python train.py --arch="vit" --norm_position="pre" --qk_norm=false --loss="cross_entropy" --beta1=0.9 --precondition_frequency=50 --adamw_lr_other_params=0.0012 --epochs=19.5 --adamw_weight_decay_other_params=0.01
Rows from block 9 of a small image classifier, named by matrix and row number. Rows with one number belong to one neuron. Each number is 50 + 12 x the weight over its row's rms, rounded and kept within 0 to 99. All counts start at 0.
Before each neuron's rows are labels from the 100 images, of 14848, where the neuron reaches its highest value: "top examples" is what is common among them. Only what is clearly more common there than usual is listed. The data: microscope photos of single blood and bone marrow cells.
# fc1: MLP up (model.blocks.9.mlp.fc1.weight, 1152x192), inputs 96-191
# fc2: MLP down (model.blocks.9.mlp.fc2.weight, 192x1152, transposed), outputs 96-191

top examples: cell type: promyelocyte
fc1.581:46 47 42 47 34 50 50 64 44 57 50 47 29 59 67 65 57 57 61 56 45 49 63 33 44 62 40 34 47 55 48 59 35 68 38 63 52 46 55 48 55 57 57 50 66 53 72 44 46 52 45 71 45 55 47 47 48 62 66 52 27 61 47 36 40 50 46 48 51 65 34 35 42 34 31 42 41 60 63 53 68 47 54 56 69 59 41 52 48 34 48 74 26 52 46 36
fc2.581:60 47 61 57 72 36 40 56 60 33 55 79 44 48 73 42 51 51 48 52 46 54 45 59 52 71 70 49 43 40 48 52 48 39 40 51 53 42 69 58 28 57 50 54 37 74 39 30 26 36 62 47 45 37 57 56 41 40 45 37 50 33 56 60 67 62 33 53 25 31 45 40 51 51 34 45 63 37 41 33 46 52 48 32 53 16 60 52 58 37 45 08 63 47 53 69

top examples: cell type: plasma cell
fc1.346:60 53 54 30 57 32 61 39 51 22 41 27 56 63 73 55 71 39 72 63 41 39 57 50 33 22 33 50 80 43 51 44 42 53 40 44 41 50 50 56 64 43 63 54 49 53 38 27 49 59 45 43 57 52 60 61 43 64 50 57 51 54 60 58 68 34 46 46 72 56 42 69 47 45 59 52 46 40 38 55 30 57 57 52 37 66 53 38 25 42 38 37 46 72 36 87
fc2.346:55 47 49 51 51 39 37 57 40 33 68 71 52 52 40 58 42 56 49 45 54 44 31 47 56 28 53 40 42 40 52 46 48 47 48 53 77 41 47 39 62 56 58 52 43 56 52 64 45 59 60 32 31 61 46 85 72 47 52 72 46 74 35 36 74 49 47 47 55 51 62 72 67 45 45 58 67 61 47 34 41 48 56 60 50 48 44 57 56 65 58 68 61 69 73 37

top examples: cell type: artefact
fc1.348:50 76 55 35 46 34 52 59 58 57 64 34 44 67 41 53 53 41 41 56 45 56 36 39 42 57 58 54 36 49 56 86 55 51 43 56 41 51 66 65 66 54 39 37 40 37 35 52 50 65 47 69 31 62 41 54 38 72 62 37 67 21 68 42 41 44 60 66 67 58 45 42 47 43 59 67 62 49 50 54 50 55 33 71 71 58 65 53 36 70 47 51 47 60 48 59
fc2.348:41 37 58 29 46 45 47 49 44 55 65 52 54 54 52 46 42 32 43 72 47 55 38 36 44 39 55 48 49 49 66 45 39 37 52 44 44 49 53 55 44 45 39 48 58 55 46 20 44 23 44 60 51 43 44 50 36 71 57 48 81 47 37 58 51 67 46 44 29 78 54 56 70 57 45 57 41 55 25 53 29 57 68 73 38 48 41 43 46 32 61 44 58 31 52 34

top examples: smear: peripheral blood; cell type: eosinophil; cell type: artefact
fc1.326:47 47 51 39 21 59 55 39 41 52 18 37 36 51 49 49 34 48 65 56 49 47 56 58 47 56 46 52 52 35 45 52 35 51 53 53 52 33 50 38 44 50 56 73 48 32 48 43 40 51 55 60 48 57 30 76 46 42 58 36 42 74 36 42 57 29 36 41 57 49 50 34 73 42 27 82 61 46 48 40 57 37 43 70 48 33 33 57 32 56 33 48 46 74 58 36
fc2.326:46 41 70 50 50 17 47 52 57 53 67 52 49 51 65 59 27 38 55 54 52 32 54 44 40 56 42 31 58 43 49 45 46 29 60 40 57 50 47 48 56 63 48 54 26 57 74 37 52 50 63 75 64 46 55 60 47 46 56 39 42 60 37 67 52 45 51 49 43 41 26 55 65 79 30 51 60 60 60 72 68 61 30 52 36 41 50 40 39 86 51 50 54 37 42 71

top examples: cell type: eosinophil
fc1.523:50 57 56 39 59 66 42 50 58 37 40 83 68 54 47 52 32 62 43 55 14 50 51 51 49 62 56 58 60 58 38 52 28 52 50 50 61 39 48 40 28 38 41 44 21 58 35 81 43 61 53 55 59 33 53 43 74 42 65 33 48 57 67 50 54 43 63 48 43 54 41 36 78 46 60 51 57 33 68 55 67 38 30 58 60 37 38 52 46 56 34 62 46 30 61 52
fc2.523:43 66 50 44 52 24 81 37 41 54 28 75 39 36 64 56 52 33 60 37 51 57 68 60 46 64 43 66 63 57 32 49 35 59 58 59 37 39 51 51 59 30 63 68 20 36 57 38 36 73 38 50 52 53 54 57 32 56 54 56 61 65 47 50 37 73 55 61 49 51 35 58 85 74 41 45 51 39 43 28 53 46 52 36 61 60 39 28 47 43 35 44 66 46 50 84

top examples: cell type: blast; cell type: promyelocyte
fc1.137:62 51 39 36 48 58 44 61 47 51 34 32 57 47 74 42 50 31 41 66 53 47 70 58 40 72 37 48 40 47 39 40 65 38 51 36 36 53 72 37 39 53 53 53 71 36 57 60 46 54 55 63 50 51 64 65 41 44 71 56 57 55 41 54 39 20 40 42 79 23 54 56 36 59 67 48 54 56 39 71 48 39 60 71 58 47 44 54 52 56 34 63 55 46 41 35
fc2.137:31 17 54 64 40 47 40 16 52 50 47 63 42 36 58 41 42 43 45 41 59 52 30 76 45 41 56 58 51 46 41 46 24 62 62 40 45 55 38 49 71 52 48 33 44 46 31 55 36 55 30 56 45 52 40 40 47 67 61 66 59 55 45 67 43 56 60 69 56 52 36 60 58 67 53 41 54 51 54 46 51 37 67 32 49 46 35 34 48 53 51 45 61 56 43 70

top examples: cell type: blast
fc1.649:67 35 38 50 41 34 53 46 59 45 43 62 49 41 64 38 48 63 53 41 61 56 76 57 44 69 49 62 34 45 61 42 49 41 50 53 32 59 36 44 37 39 34 41 79 20 65 58 45 45 61 51 28 64 38 51 63 52 63 51 60 41 37 48 40 42 38 48 32 67 47 39 44 66 68 40 47 44 30 39 41 53 37 55 66 67 48 59 57 56 48 60 65 43 69 41
fc2.649:37 36 42 54 40 62 58 32 62 50 51 41 52 45 56 37 46 33 39 57 60 38 60 39 34 50 70 50 61 47 41 46 39 66 23 71 40 41 58 58 31 38 56 61 51 26 56 52 69 53 61 51 33 56 65 32 53 68 46 52 56 39 64 49 39 63 55 60 43 63 44 45 50 35 59 54 68 31 53 57 42 62 37 44 43 57 44 43 39 54 61 46 26 51 58 57

top examples: cell type: eosinophil
fc1.627:66 43 36 36 40 70 32 32 58 53 59 72 41 46 59 42 43 49 41 52 40 45 61 58 28 37 60 44 51 58 45 48 29 66 45 51 33 39 50 43 42 40 33 50 49 32 47 61 65 62 56 61 54 69 65 56 64 40 56 48 41 42 37 55 50 41 31 50 43 31 45 50 46 55 47 66 34 49 40 72 48 70 35 50 39 44 59 51 33 62 56 70 28 50 74 37
fc2.627:31 62 76 72 64 38 37 51 63 54 53 22 42 44 51 50 49 57 38 40 65 54 49 58 53 36 51 39 48 59 46 63 38 31 59 46 49 33 49 45 55 59 64 38 39 65 44 48 24 72 38 55 41 55 69 61 20 59 44 60 42 48 31 52 51 57 48 57 45 89 37 35 59 67 49 55 26 69 35 32 66 59 62 79 44 56 49 28 69 48 44 54 47 24 38 54

top examples: cell type: segmented neutrophil
fc1.206:33 30 41 46 47 37 60 72 44 70 26 45 53 41 69 74 60 35 64 71 50 41 44 48 43 54 42 66 46 47 49 29 68 41 58 51 25 62 70 58 49 45 56 34 59 56 38 62 55 61 51 39 70 44 36 51 41 44 35 51 41 52 30 71 57 53 50 31 58 53 47 37 35 53 54 41 38 53 27 41 64 72 38 27 34 67 57 46 56 64 42 69 33 39 57 31
fc2.206:68 68 30 59 49 60 54 39 55 23 54 33 41 46 55 67 59 31 55 54 73 62 49 48 53 69 60 45 47 61 42 35 51 21 55 60 72 48 69 40 50 58 60 74 37 46 48 55 37 65 62 53 18 59 35 51 50 51 56 55 51 46 23 53 57 50 46 46 57 46 55 32 61 50 46 57 66 22 59 45 52 47 38 43 36 29 30 82 57 45 49 46 65 53 43 57

top examples: cell type: blast
fc1.119:42 69 40 61 43 41 48 56 68 41 41 59 55 64 57 48 51 68 59 63 51 66 34 49 57 60 46 69 49 41 51 11 74 52 44 25 49 56 61 52 47 41 46 27 40 27 80 56 36 41 55 56 59 50 31 47 51 52 68 34 46 56 63 37 50 53 52 51 35 75 36 42 61 28 40 32 32 69 29 52 68 50 60 61 30 48 48 56 31 54 29 47 66 62 45 33
fc2.119:53 30 43 64 46 38 50 32 64 46 45 50 53 32 31 70 47 40 49 43 76 50 52 49 42 43 44 49 59 53 41 55 62 46 33 52 65 59 70 61 54 40 56 57 64 41 36 47 51 60 52 56 41 58 79 53 56 56 47 55 68 33 44 64 42 63 61 63 47 29 60 26 26 34 57 51 74 60 64 56 23 42 46 49 65 67 42 36 67 65 78 55 48 66 74 54

top examples: cell type: blast
fc1.689:65 41 36 29 48 50 50 64 59 31 29 40 35 60 79 41 45 76 42 45 61 44 57 43 43 63 18 38 50 63 36 61 50 47 27 44 48 50 24 37 51 47 50 54 75 60 50 36 59 51 33 46 59 57 63 47 63 57 32 51 51 48 39 54 39 26 51 46 56 53 49 43 41 55 46 59 32 60 39 53 75 38 63 61 51 45 50 55 31 60 36 53 49 53 70 47
fc2.689:31 56 62 43 66 42 55 46 38 65 62 43 76 43 57 53 51 81 46 35 48 48 64 41 65 41 40 52 47 51 63 46 55 50 46 79 32 54 30 61 61 50 44 34 24 55 16 47 31 43 34 55 57 52 65 37 45 54 53 42 75 58 50 53 61 33 29 53 49 84 49 54 50 46 51 44 48 54 42 47 40 37 59 41 63 53 28 61 52 35 58 41 57 51 34 76

top examples: cell type: segmented neutrophil
fc1.307:65 59 33 44 51 51 59 58 58 31 57 31 27 26 71 41 60 66 57 51 41 74 41 60 41 59 62 65 55 59 35 26 55 64 59 35 52 62 29 64 34 37 40 52 63 52 31 61 53 55 58 52 34 64 53 38 70 44 62 39 53 63 46 52 52 56 54 67 57 57 38 49 46 48 73 57 45 72 61 42 60 43 60 58 46 70 38 46 47 37 41 57 29 48 56 41
fc2.307:38 42 41 53 44 47 64 41 49 74 58 43 72 34 50 61 46 62 55 62 57 48 39 67 61 33 46 44 45 65 33 59 67 48 52 42 59 62 30 55 68 80 49 59 44 39 47 65 58 46 56 41 55 56 38 56 44 39 64 51 63 46 32 47 59 44 69 48 34 48 59 54 31 68 57 51 13 39 52 26 78 53 55 50 54 49 52 24 49 53 70 34 69 42 59 73

top examples: smear: peripheral blood; cell type: artefact
fc1.118:50 66 50 35 49 54 68 46 36 58 28 62 58 55 68 30 55 26 66 27 26 47 39 58 51 49 61 41 31 49 67 41 46 55 49 59 37 50 39 54 60 44 58 39 43 60 44 56 46 45 70 39 55 69 40 51 53 33 50 62 41 36 48 46 63 63 55 53 49 58 35 45 49 22 37 51 27 40 41 25 64 46 51 58 39 62 46 41 49 42 51 50 43 54 29 55
fc2.118:48 18 45 37 46 44 50 40 46 49 58 28 49 56 44 46 65 69 43 60 41 65 44 68 54 48 57 44 64 60 74 53 44 29 55 69 60 45 39 48 57 47 60 35 46 56 46 61 23 56 48 76 32 25 46 45 55 36 57 61 53 45 46 55 38 27 72 39 48 54 51 43 34 35 37 57 65 41 48 58 57 47 40 30 47 44 25 65 65 54 49 49 43 66 39 45

top examples: cell type: segmented neutrophil; smear: peripheral blood
fc1.618:53 78 47 42 47 55 50 66 61 47 46 54 56 53 53 45 80 50 58 48 59 53 59 22 58 66 44 58 58 31 44 56 53 46 68 40 75 50 46 44 47 40 47 51 46 42 49 41 39 37 57 46 41 40 43 72 46 47 43 53 44 35 46 58 50 49 38 38 63 47 66 61 48 61 49 37 60 38 47 57 50 49 20 54 40 57 42 63 56 46 54 40 86 57 64 41
fc2.618:43 46 47 27 43 63 75 54 44 40 58 40 34 46 45 52 38 50 52 57 43 65 50 52 33 42 48 40 23 53 48 48 44 36 55 58 27 54 50 58 49 69 46 30 59 62 78 47 32 72 51 23 32 40 46 55 40 43 48 47 55 51 67 61 49 79 60 48 47 53 29 58 59 39 48 58 62 53 51 36 47 38 68 46 39 34 33 42 36 69 64 57 65 49 27 80

top examples: cell type: erythroblast
fc1.767:34 46 54 36 56 82 58 40 54 39 37 47 48 45 70 38 34 38 46 43 42 58 43 46 28 46 56 32 50 52 30 53 42 46 26 41 40 47 36 52 48 45 35 59 37 64 49 54 46 41 70 57 53 60 45 78 32 46 36 45 55 57 55 53 49 32 64 31 43 65 50 26 62 73 41 64 44 59 40 45 61 57 36 60 46 54 48 60 57 40 43 71 42 65 65 38
fc2.767:52 58 40 47 45 40 34 55 49 35 62 62 33 56 59 55 64 60 48 45 57 20 58 54 43 40 44 35 32 45 51 85 37 53 45 42 56 42 48 33 61 35 65 57 42 64 54 48 49 38 75 49 45 27 58 46 63 57 51 51 55 35 31 44 45 49 56 49 46 63 44 61 20 65 42 59 49 54 49 63 65 61 52 67 64 60 78 68 43 67 66 22 70 25 26 43

top examples: cell type: eosinophil; cell type: artefact
fc1.37:62 61 76 59 32 45 33 47 60 37 61 57 28 65 63 56 81 47 45 51 69 47 53 60 45 54 43 57 53 53 51 73 57 69 65 44 48 73 27 72 54 47 47 49 37 56 45 35 62 49 31 46 66 37 65 60 65 39 69 59 52 39 49 56 59 45 47 53 46 52 44 57 39 83 32 42 34 60 61 68 63 44 86 28 57 34 56 61 40 47 53 67 44 46 66 32
fc2.37:57 23 52 58 60 75 54 80 48 36 47 33 71 42 63 62 42 70 67 34 54 50 40 40 57 27 56 52 41 40 31 36 47 56 46 47 48 57 89 62 52 68 47 57 62 50 47 48 58 54 78 47 65 56 62 59 39 43 64 38 55 59 43 48 54 51 56 47 52 47 30 53 61 62 57 30 43 52 55 28 39 39 42 51 49 50 32 41 31 51 62 46 35 47 54 79

top examples: cell type: eosinophil
fc1.528:39 42 67 50 41 50 42 60 41 41 48 51 47 56 93 48 47 44 67 64 42 54 68 26 70 68 51 65 41 46 57 47 53 49 56 45 52 51 53 47 40 51 39 40 48 59 51 79 56 65 57 35 36 61 57 70 42 65 51 39 62 61 60 67 63 42 41 44 45 49 62 40 33 59 38 49 40 48 47 56 22 43 21 62 50 57 39 73 61 25 52 50 41 53 63 49
fc2.528:36 69 31 63 46 43 53 34 43 43 50 54 49 54 50 42 43 62 58 21 69 62 37 47 62 33 32 50 60 39 27 48 29 52 66 70 60 60 33 62 31 67 35 44 58 42 65 53 67 57 40 48 32 49 38 61 42 56 47 33 57 46 64 64 28 57 48 46 56 64 40 65 61 47 59 67 47 54 51 65 56 37 54 45 53 49 61 42 45 56 53 45 31 47 41 35

top examples: cell type: plasma cell
fc1.169:69 34 54 22 46 48 63 41 47 40 21 50 53 42 55 40 90 47 56 53 57 61 69 58 25 32 52 55 69 44 35 43 62 62 53 36 55 38 46 59 69 43 44 49 54 41 30 42 32 56 50 35 50 48 51 46 58 52 47 50 54 50 54 74 64 63 50 54 61 52 59 51 47 58 47 69 55 55 21 49 30 55 43 73 27 52 30 55 63 45 40 67 52 64 54 40
fc2.169:22 51 49 45 63 43 47 38 46 43 57 54 41 45 32 55 45 57 59 58 64 43 58 71 53 33 45 48 50 56 41 33 50 70 34 48 67 66 51 56 58 39 52 60 58 25 55 72 66 70 64 31 42 63 51 61 58 53 60 56 40 64 50 29 58 64 51 71 66 71 56 65 51 40 39 53 57 31 71 58 39 51 43 54 48 57 59 55 55 38 47 38 47 63 59 30

top examples: cell type: segmented neutrophil
fc1.507:33 59 57 40 62 32 56 65 43 64 42 40 42 53 39 44 53 73 44 64 58 33 55 65 37 53 53 61 50 54 29 58 69 46 56 54 56 59 49 49 59 46 40 25 53 51 46 49 40 22 51 70 35 41 41 71 34 64 45 49 46 35 60 43 57 40 57 18 56 51 31 58 48 58 56 53 32 68 56 45 44 58 44 86 56 45 61 38 50 69 28 87 70 57 32 67
fc2.507:55 45 48 42 39 65 48 47 66 68 48 46 54 51 60 57 39 40 52 37 53 47 35 26 48 63 40 53 30 53 39 44 38 35 75 37 58 48 73 59 48 20 57 40 51 59 46 55 52 76 42 60 64 77 63 51 56 41 38 62 70 55 45 42 44 49 66 72 69 52 50 44 50 45 36 55 42 47 48 67 62 70 51 69 46 54 25 42 61 40 63 44 58 57 72 62

top examples: cell type: plasma cell
fc1.609:45 51 48 24 43 64 37 55 60 50 57 50 71 50 36 62 33 25 47 55 46 50 65 23 45 49 50 64 46 68 34 37 52 48 71 56 55 48 77 50 47 70 48 44 51 54 43 48 45 53 40 46 33 17 49 45 47 29 40 61 52 35 46 47 29 44 38 73 42 34 53 33 63 34 50 44 59 41 42 60 65 45 35 54 44 66 43 38 39 45 36 47 22 31 56 47
fc2.609:31 58 37 34 25 40 38 39 35 76 45 38 40 47 62 45 31 52 62 45 63 50 59 63 26 57 46 45 45 48 48 39 64 58 63 26 71 50 47 70 58 10 51 38 48 61 35 52 51 49 59 61 34 39 62 66 52 47 28 45 38 53 46 43 71 63 56 50 41 63 75 58 45 53 62 52 29 37 51 63 55 54 46 44 53 65 54 46 24 56 32 12 56 58 55 54

top examples: cell type: eosinophil
fc1.385:49 44 46 27 53 56 55 29 38 53 31 57 53 60 61 54 38 59 46 35 64 55 51 68 49 43 23 42 62 56 37 52 57 32 59 48 60 57 77 49 66 40 46 59 55 55 47 20 37 53 52 44 46 55 67 50 67 71 50 54 44 41 67 68 74 49 43 39 14 53 51 51 71 58 65 42 40 38 51 58 66 60 25 54 63 56 47 58 45 37 56 29 52 38 48 54
fc2.385:78 70 48 40 66 57 38 53 63 56 49 46 50 45 42 52 46 54 36 44 62 43 56 41 35 50 66 60 39 40 46 40 49 50 41 58 52 48 32 41 49 37 41 36 49 31 35 72 60 31 53 53 40 55 58 58 58 41 64 59 55 80 50 45 53 57 57 50 58 36 53 71 43 27 52 57 68 53 56 25 52 43 71 56 30 54 59 47 49 51 64 42 67 34 68 76

top examples: cell type: lymphocyte; cell type: eosinophil
fc1.260:59 35 46 39 33 59 52 59 43 33 35 44 57 58 69 45 44 48 29 37 54 34 50 44 44 61 47 62 36 43 39 53 74 64 49 29 42 58 68 53 43 62 62 63 63 53 40 45 43 66 45 84 36 47 40 69 63 58 38 54 51 61 40 40 46 13 39 58 49 47 47 68 24 41 41 37 58 56 34 59 61 43 41 48 53 51 56 48 52 69 55 59 55 49 50 35
fc2.260:22 39 66 53 52 45 40 50 43 53 55 59 74 55 44 28 37 63 48 43 52 61 44 57 59 26 57 34 46 45 42 47 56 34 34 60 37 49 27 68 56 42 65 23 32 60 37 55 19 43 23 46 52 50 48 53 48 60 40 49 56 55 69 33 50 42 47 58 52 33 59 49 54 50 59 42 44 52 53 50 35 52 38 37 50 48 29 42 48 20 55 55 27 77 53 58

top examples: cell type: promyelocyte
fc1.15:44 46 56 47 42 36 47 53 46 68 44 43 25 42 47 30 44 41 39 46 48 69 36 69 47 53 43 51 48 55 35 72 55 56 38 53 17 48 75 51 57 46 49 42 68 66 27 59 58 42 56 72 55 62 64 49 58 59 43 52 64 37 36 35 53 40 44 50 63 64 66 48 47 43 47 32 49 47 52 54 65 33 47 66 48 56 68 56 46 63 47 59 35 66 81 59
fc2.15:52 52 52 64 31 48 42 42 55 46 51 61 58 61 64 66 57 30 56 84 57 42 34 43 67 35 59 44 29 75 61 35 37 38 45 49 51 41 32 37 44 57 47 60 47 43 59 60 46 54 43 58 48 63 45 33 66 83 47 61 48 38 39 56 53 44 57 51 53 50 41 51 67 62 46 62 32 49 55 39 36 63 61 68 28 49 52 27 49 54 63 57 58 38 62 51

top examples: cell type: segmented neutrophil
fc1.556:65 53 60 49 46 36 54 59 47 71 31 45 24 50 57 51 30 38 55 59 74 42 59 47 44 25 51 60 53 38 52 40 69 57 61 42 38 68 32 58 55 60 36 65 63 47 54 44 72 58 61 39 45 36 47 70 60 49 51 35 39 39 39 60 48 26 40 24 53 58 64 27 58 56 36 42 53 55 38 50 63 64 38 27 59 71 44 43 49 73 44 62 50 39 62 50
fc2.556:58 63 33 36 40 49 53 18 49 46 44 41 66 40 48 53 60 53 39 76 67 74 47 46 58 79 49 55 48 51 47 22 39 37 44 78 73 57 55 67 26 60 55 49 51 55 37 53 57 73 50 46 22 38 38 51 56 48 61 80 57 43 46 55 49 49 66 63 58 48 65 40 57 49 46 67 58 34 30 31 70 54 38 37 26 31 51 60 38 49 61 52 41 49 73 49

top examples: cell type: eosinophil; smear: peripheral blood
fc1.504:51 59 34 32 42 47 40 48 31 43 34 54 35 39 63 70 59 49 40 70 69 34 46 58 37 34 34 70 49 42 34 51 74 65 40 44 54 39 44 52 42 43 28 74 68 49 50 27 44 52 52 47 49 39 58 59 55 57 61 41 45 51 47 31 45 51 43 69 58 65 51 41 36 53 51 29 60 61 54 45 64 65 36 35 33 41 42 34 50 39 29 77 46 42 66 48
fc2.504:69 37 53 66 52 40 49 61 60 49 40 43 64 52 61 54 52 30 45 44 42 86 40 34 42 43 54 47 29 59 59 34 49 45 52 40 38 55 59 55 45 41 47 58 21 28 46 46 52 28 70 61 42 53 42 42 43 58 52 50 56 52 32 67 64 44 44 62 53 43 75 36 51 51 46 51 26 44 42 61 73 60 46 71 39 43 55 47 30 51 53 28 73 40 72 61

top examples: cell type: segmented neutrophil
fc1.722:39 43 56 36 33 59 67 53 38 81 40 35 46 30 38 36 40 34 60 52 34 70 59 34 52 49 38 71 53 62 30 30 65 34 33 41 52 57 66 57 41 70 51 40 41 65 55 59 62 61 53 70 53 34 51 30 30 50 41 46 37 48 37 59 63 74 48 51 42 61 47 53 51 59 58 43 41 43 52 59 48 60 46 36 54 56 54 38 52 55 47 52 45 49 60 40
fc2.722:55 46 37 63 48 65 45 39 45 51 41 45 54 46 64 59 66 50 50 52 52 73 64 47 51 69 55 35 35 64 41 28 26 44 27 59 52 65 44 34 54 71 44 46 51 61 42 73 29 52 50 52 29 55 37 52 71 55 56 52 48 52 37 48 68 36 55 58 44 47 36 32 45 59 48 45 57 44 49 26 47 51 72 20 24 33 71 74 56 47 39 69 62 36 57 42

top examples: smear: peripheral blood; cell type: segmented neutrophil
fc1.159:54 68 33 49 53 61 67 39 44 35 43 64 65 61 53 81 25 35 42 29 25 58 44 41 34 52 25 43 65 55 65 34 47 38 45 39 66 34 61 38 58 53 68 65 56 68 41 24 56 63 37 50 54 46 57 69 44 69 71 68 50 43 33 33 56 45 48 66 27 55 62 67 62 57 56 40 58 46 70 50 38 37 54 74 38 34 45 43 44 45 43 67 40 67 60 32
fc2.159:68 52 71 36 57 60 44 55 43 48 65 86 45 80 54 51 47 53 44 41 50 47 47 56 48 46 76 50 38 40 54 44 56 44 51 44 50 54 35 52 46 47 46 38 28 40 69 56 63 58 57 33 55 26 24 41 81 52 55 40 56 75 64 61 38 57 39 61 62 51 44 53 43 62 50 36 50 62 49 20 74 40 56 49 44 48 46 56 56 57 36 17 64 50 54 78

top examples: smear: peripheral blood; cell type: eosinophil
fc1.240:61 38 43 39 28 65 39 38 52 40 44 52 35 54 74 43 45 63 61 25 52 57 52 58 53 47 40 51 73 70 53 54 70 47 50 66 54 38 45 75 44 34 65 61 55 34 48 48 62 80 56 51 54 70 46 47 45 60 61 60 35 59 48 48 56 48 53 48 66 60 49 63 28 46 33 32 50 20 47 50 42 64 45 57 45 45 41 63 51 45 33 50 67 37 72 44
fc2.240:24 73 40 51 50 53 51 62 63 68 32 56 69 57 37 52 47 47 56 68 52 53 48 42 40 46 52 54 53 48 49 57 44 45 37 58 59 39 54 40 65 58 44 37 31 15 68 63 52 41 50 31 43 73 61 49 41 42 54 56 54 40 61 50 41 36 53 60 38 56 42 59 40 66 60 56 83 55 46 63 33 68 58 47 30 46 44 34 36 72 63 48 65 56 76 50

top examples: cell type: erythroblast
fc1.486:57 55 45 21 44 49 38 48 51 37 37 73 63 57 66 61 36 47 47 59 65 56 66 47 37 57 37 56 38 48 39 53 50 64 66 79 61 42 47 47 53 45 66 33 36 35 45 37 65 55 59 69 43 32 50 51 65 46 59 41 61 19 47 41 70 45 48 48 48 41 63 48 45 57 52 33 43 69 51 47 36 39 52 57 71 43 32 42 58 31 62 38 32 21 46 59
fc2.486:43 91 57 46 40 54 53 34 53 52 47 45 14 42 62 42 45 66 42 40 29 42 43 42 42 74 40 49 69 49 40 53 44 42 55 57 76 40 43 63 71 51 64 36 28 39 44 71 78 48 43 58 28 65 54 74 53 38 64 62 36 52 38 64 38 72 66 44 42 40 54 65 49 48 45 49 59 50 61 37 86 49 47 37 40 52 74 54 33 49 62 39 45 20 39 72

top examples: cell type: promyelocyte
fc1.719:63 38 42 63 44 58 44 64 48 47 44 43 47 45 32 54 54 68 45 45 48 54 42 41 53 49 43 57 43 36 40 50 54 50 53 49 60 50 65 49 48 46 37 47 58 44 46 57 62 56 79 40 53 66 51 60 54 57 64 48 61 53 54 61 65 00 56 62 26 53 74 56 53 52 66 49 38 44 39 75 40 51 43 64 52 49 44 52 35 53 62 37 29 71 44 62
fc2.719:31 71 24 42 72 57 45 19 25 49 42 46 45 67 57 32 30 41 41 46 48 40 48 40 58 49 53 47 24 62 42 47 48 49 31 50 56 61 51 52 20 56 54 37 34 42 57 58 50 58 53 43 41 35 47 44 38 59 59 51 48 54 52 72 46 77 66 61 52 53 59 23 46 50 56 71 52 52 44 36 59 50 60 35 73 47 58 37 39 67 42 33 46 45 55 36

top examples: cell type: artefact
fc1.715:38 40 51 50 68 57 69 65 69 53 36 59 46 43 48 45 37 54 41 61 42 45 67 59 38 45 70 63 43 55 51 63 61 64 62 71 45 53 51 46 55 56 67 56 44 47 63 64 28 55 39 33 45 58 38 69 71 51 53 43 46 26 64 50 56 53 55 66 45 50 22 55 23 45 54 45 67 49 31 43 47 25 46 52 47 41 61 68 35 67 35 43 57 47 37 55
fc2.715:52 49 34 63 40 39 55 55 56 54 56 22 51 52 68 43 64 65 39 67 36 44 60 59 58 61 65 51 45 58 57 65 43 22 48 49 26 44 48 66 56 43 42 46 72 82 46 21 50 61 54 64 50 41 50 54 33 62 42 53 47 40 49 42 37 56 47 45 45 63 73 40 54 35 49 33 55 76 67 46 32 59 40 37 59 56 52 43 49 49 43 45 57 59 29 39

top examples: cell type: promyelocyte
fc1.745:78 55 57 36 40 41 48 55 35 66 51 54 44 43 59 35 42 51 59 64 48 56 18 51 57 55 48 59 51 29 56 38 53 49 54 36 45 51 59 39 30 48 57 52 59 58 30 34 48 72 54 40 38 47 39 60 65 59 46 47 37 37 56 48 48 59 63 59 73 64 44 46 37 57 75 76 66 50 57 30 35 50 33 60 55 47 52 57 25 20 48 32 67 54 48 46
fc2.745:20 30 42 63 43 55 48 43 56 61 51 39 67 41 45 72 52 69 42 32 58 43 55 46 36 36 48 44 57 53 35 49 46 38 63 70 21 64 57 75 38 46 55 22 46 50 47 44 57 41 49 41 17 41 50 26 44 51 66 25 50 59 63 48 64 42 44 49 47 36 43 43 59 30 57 52 60 49 44 49 58 58 61 49 38 51 56 44 58 51 42 62 40 47 50 63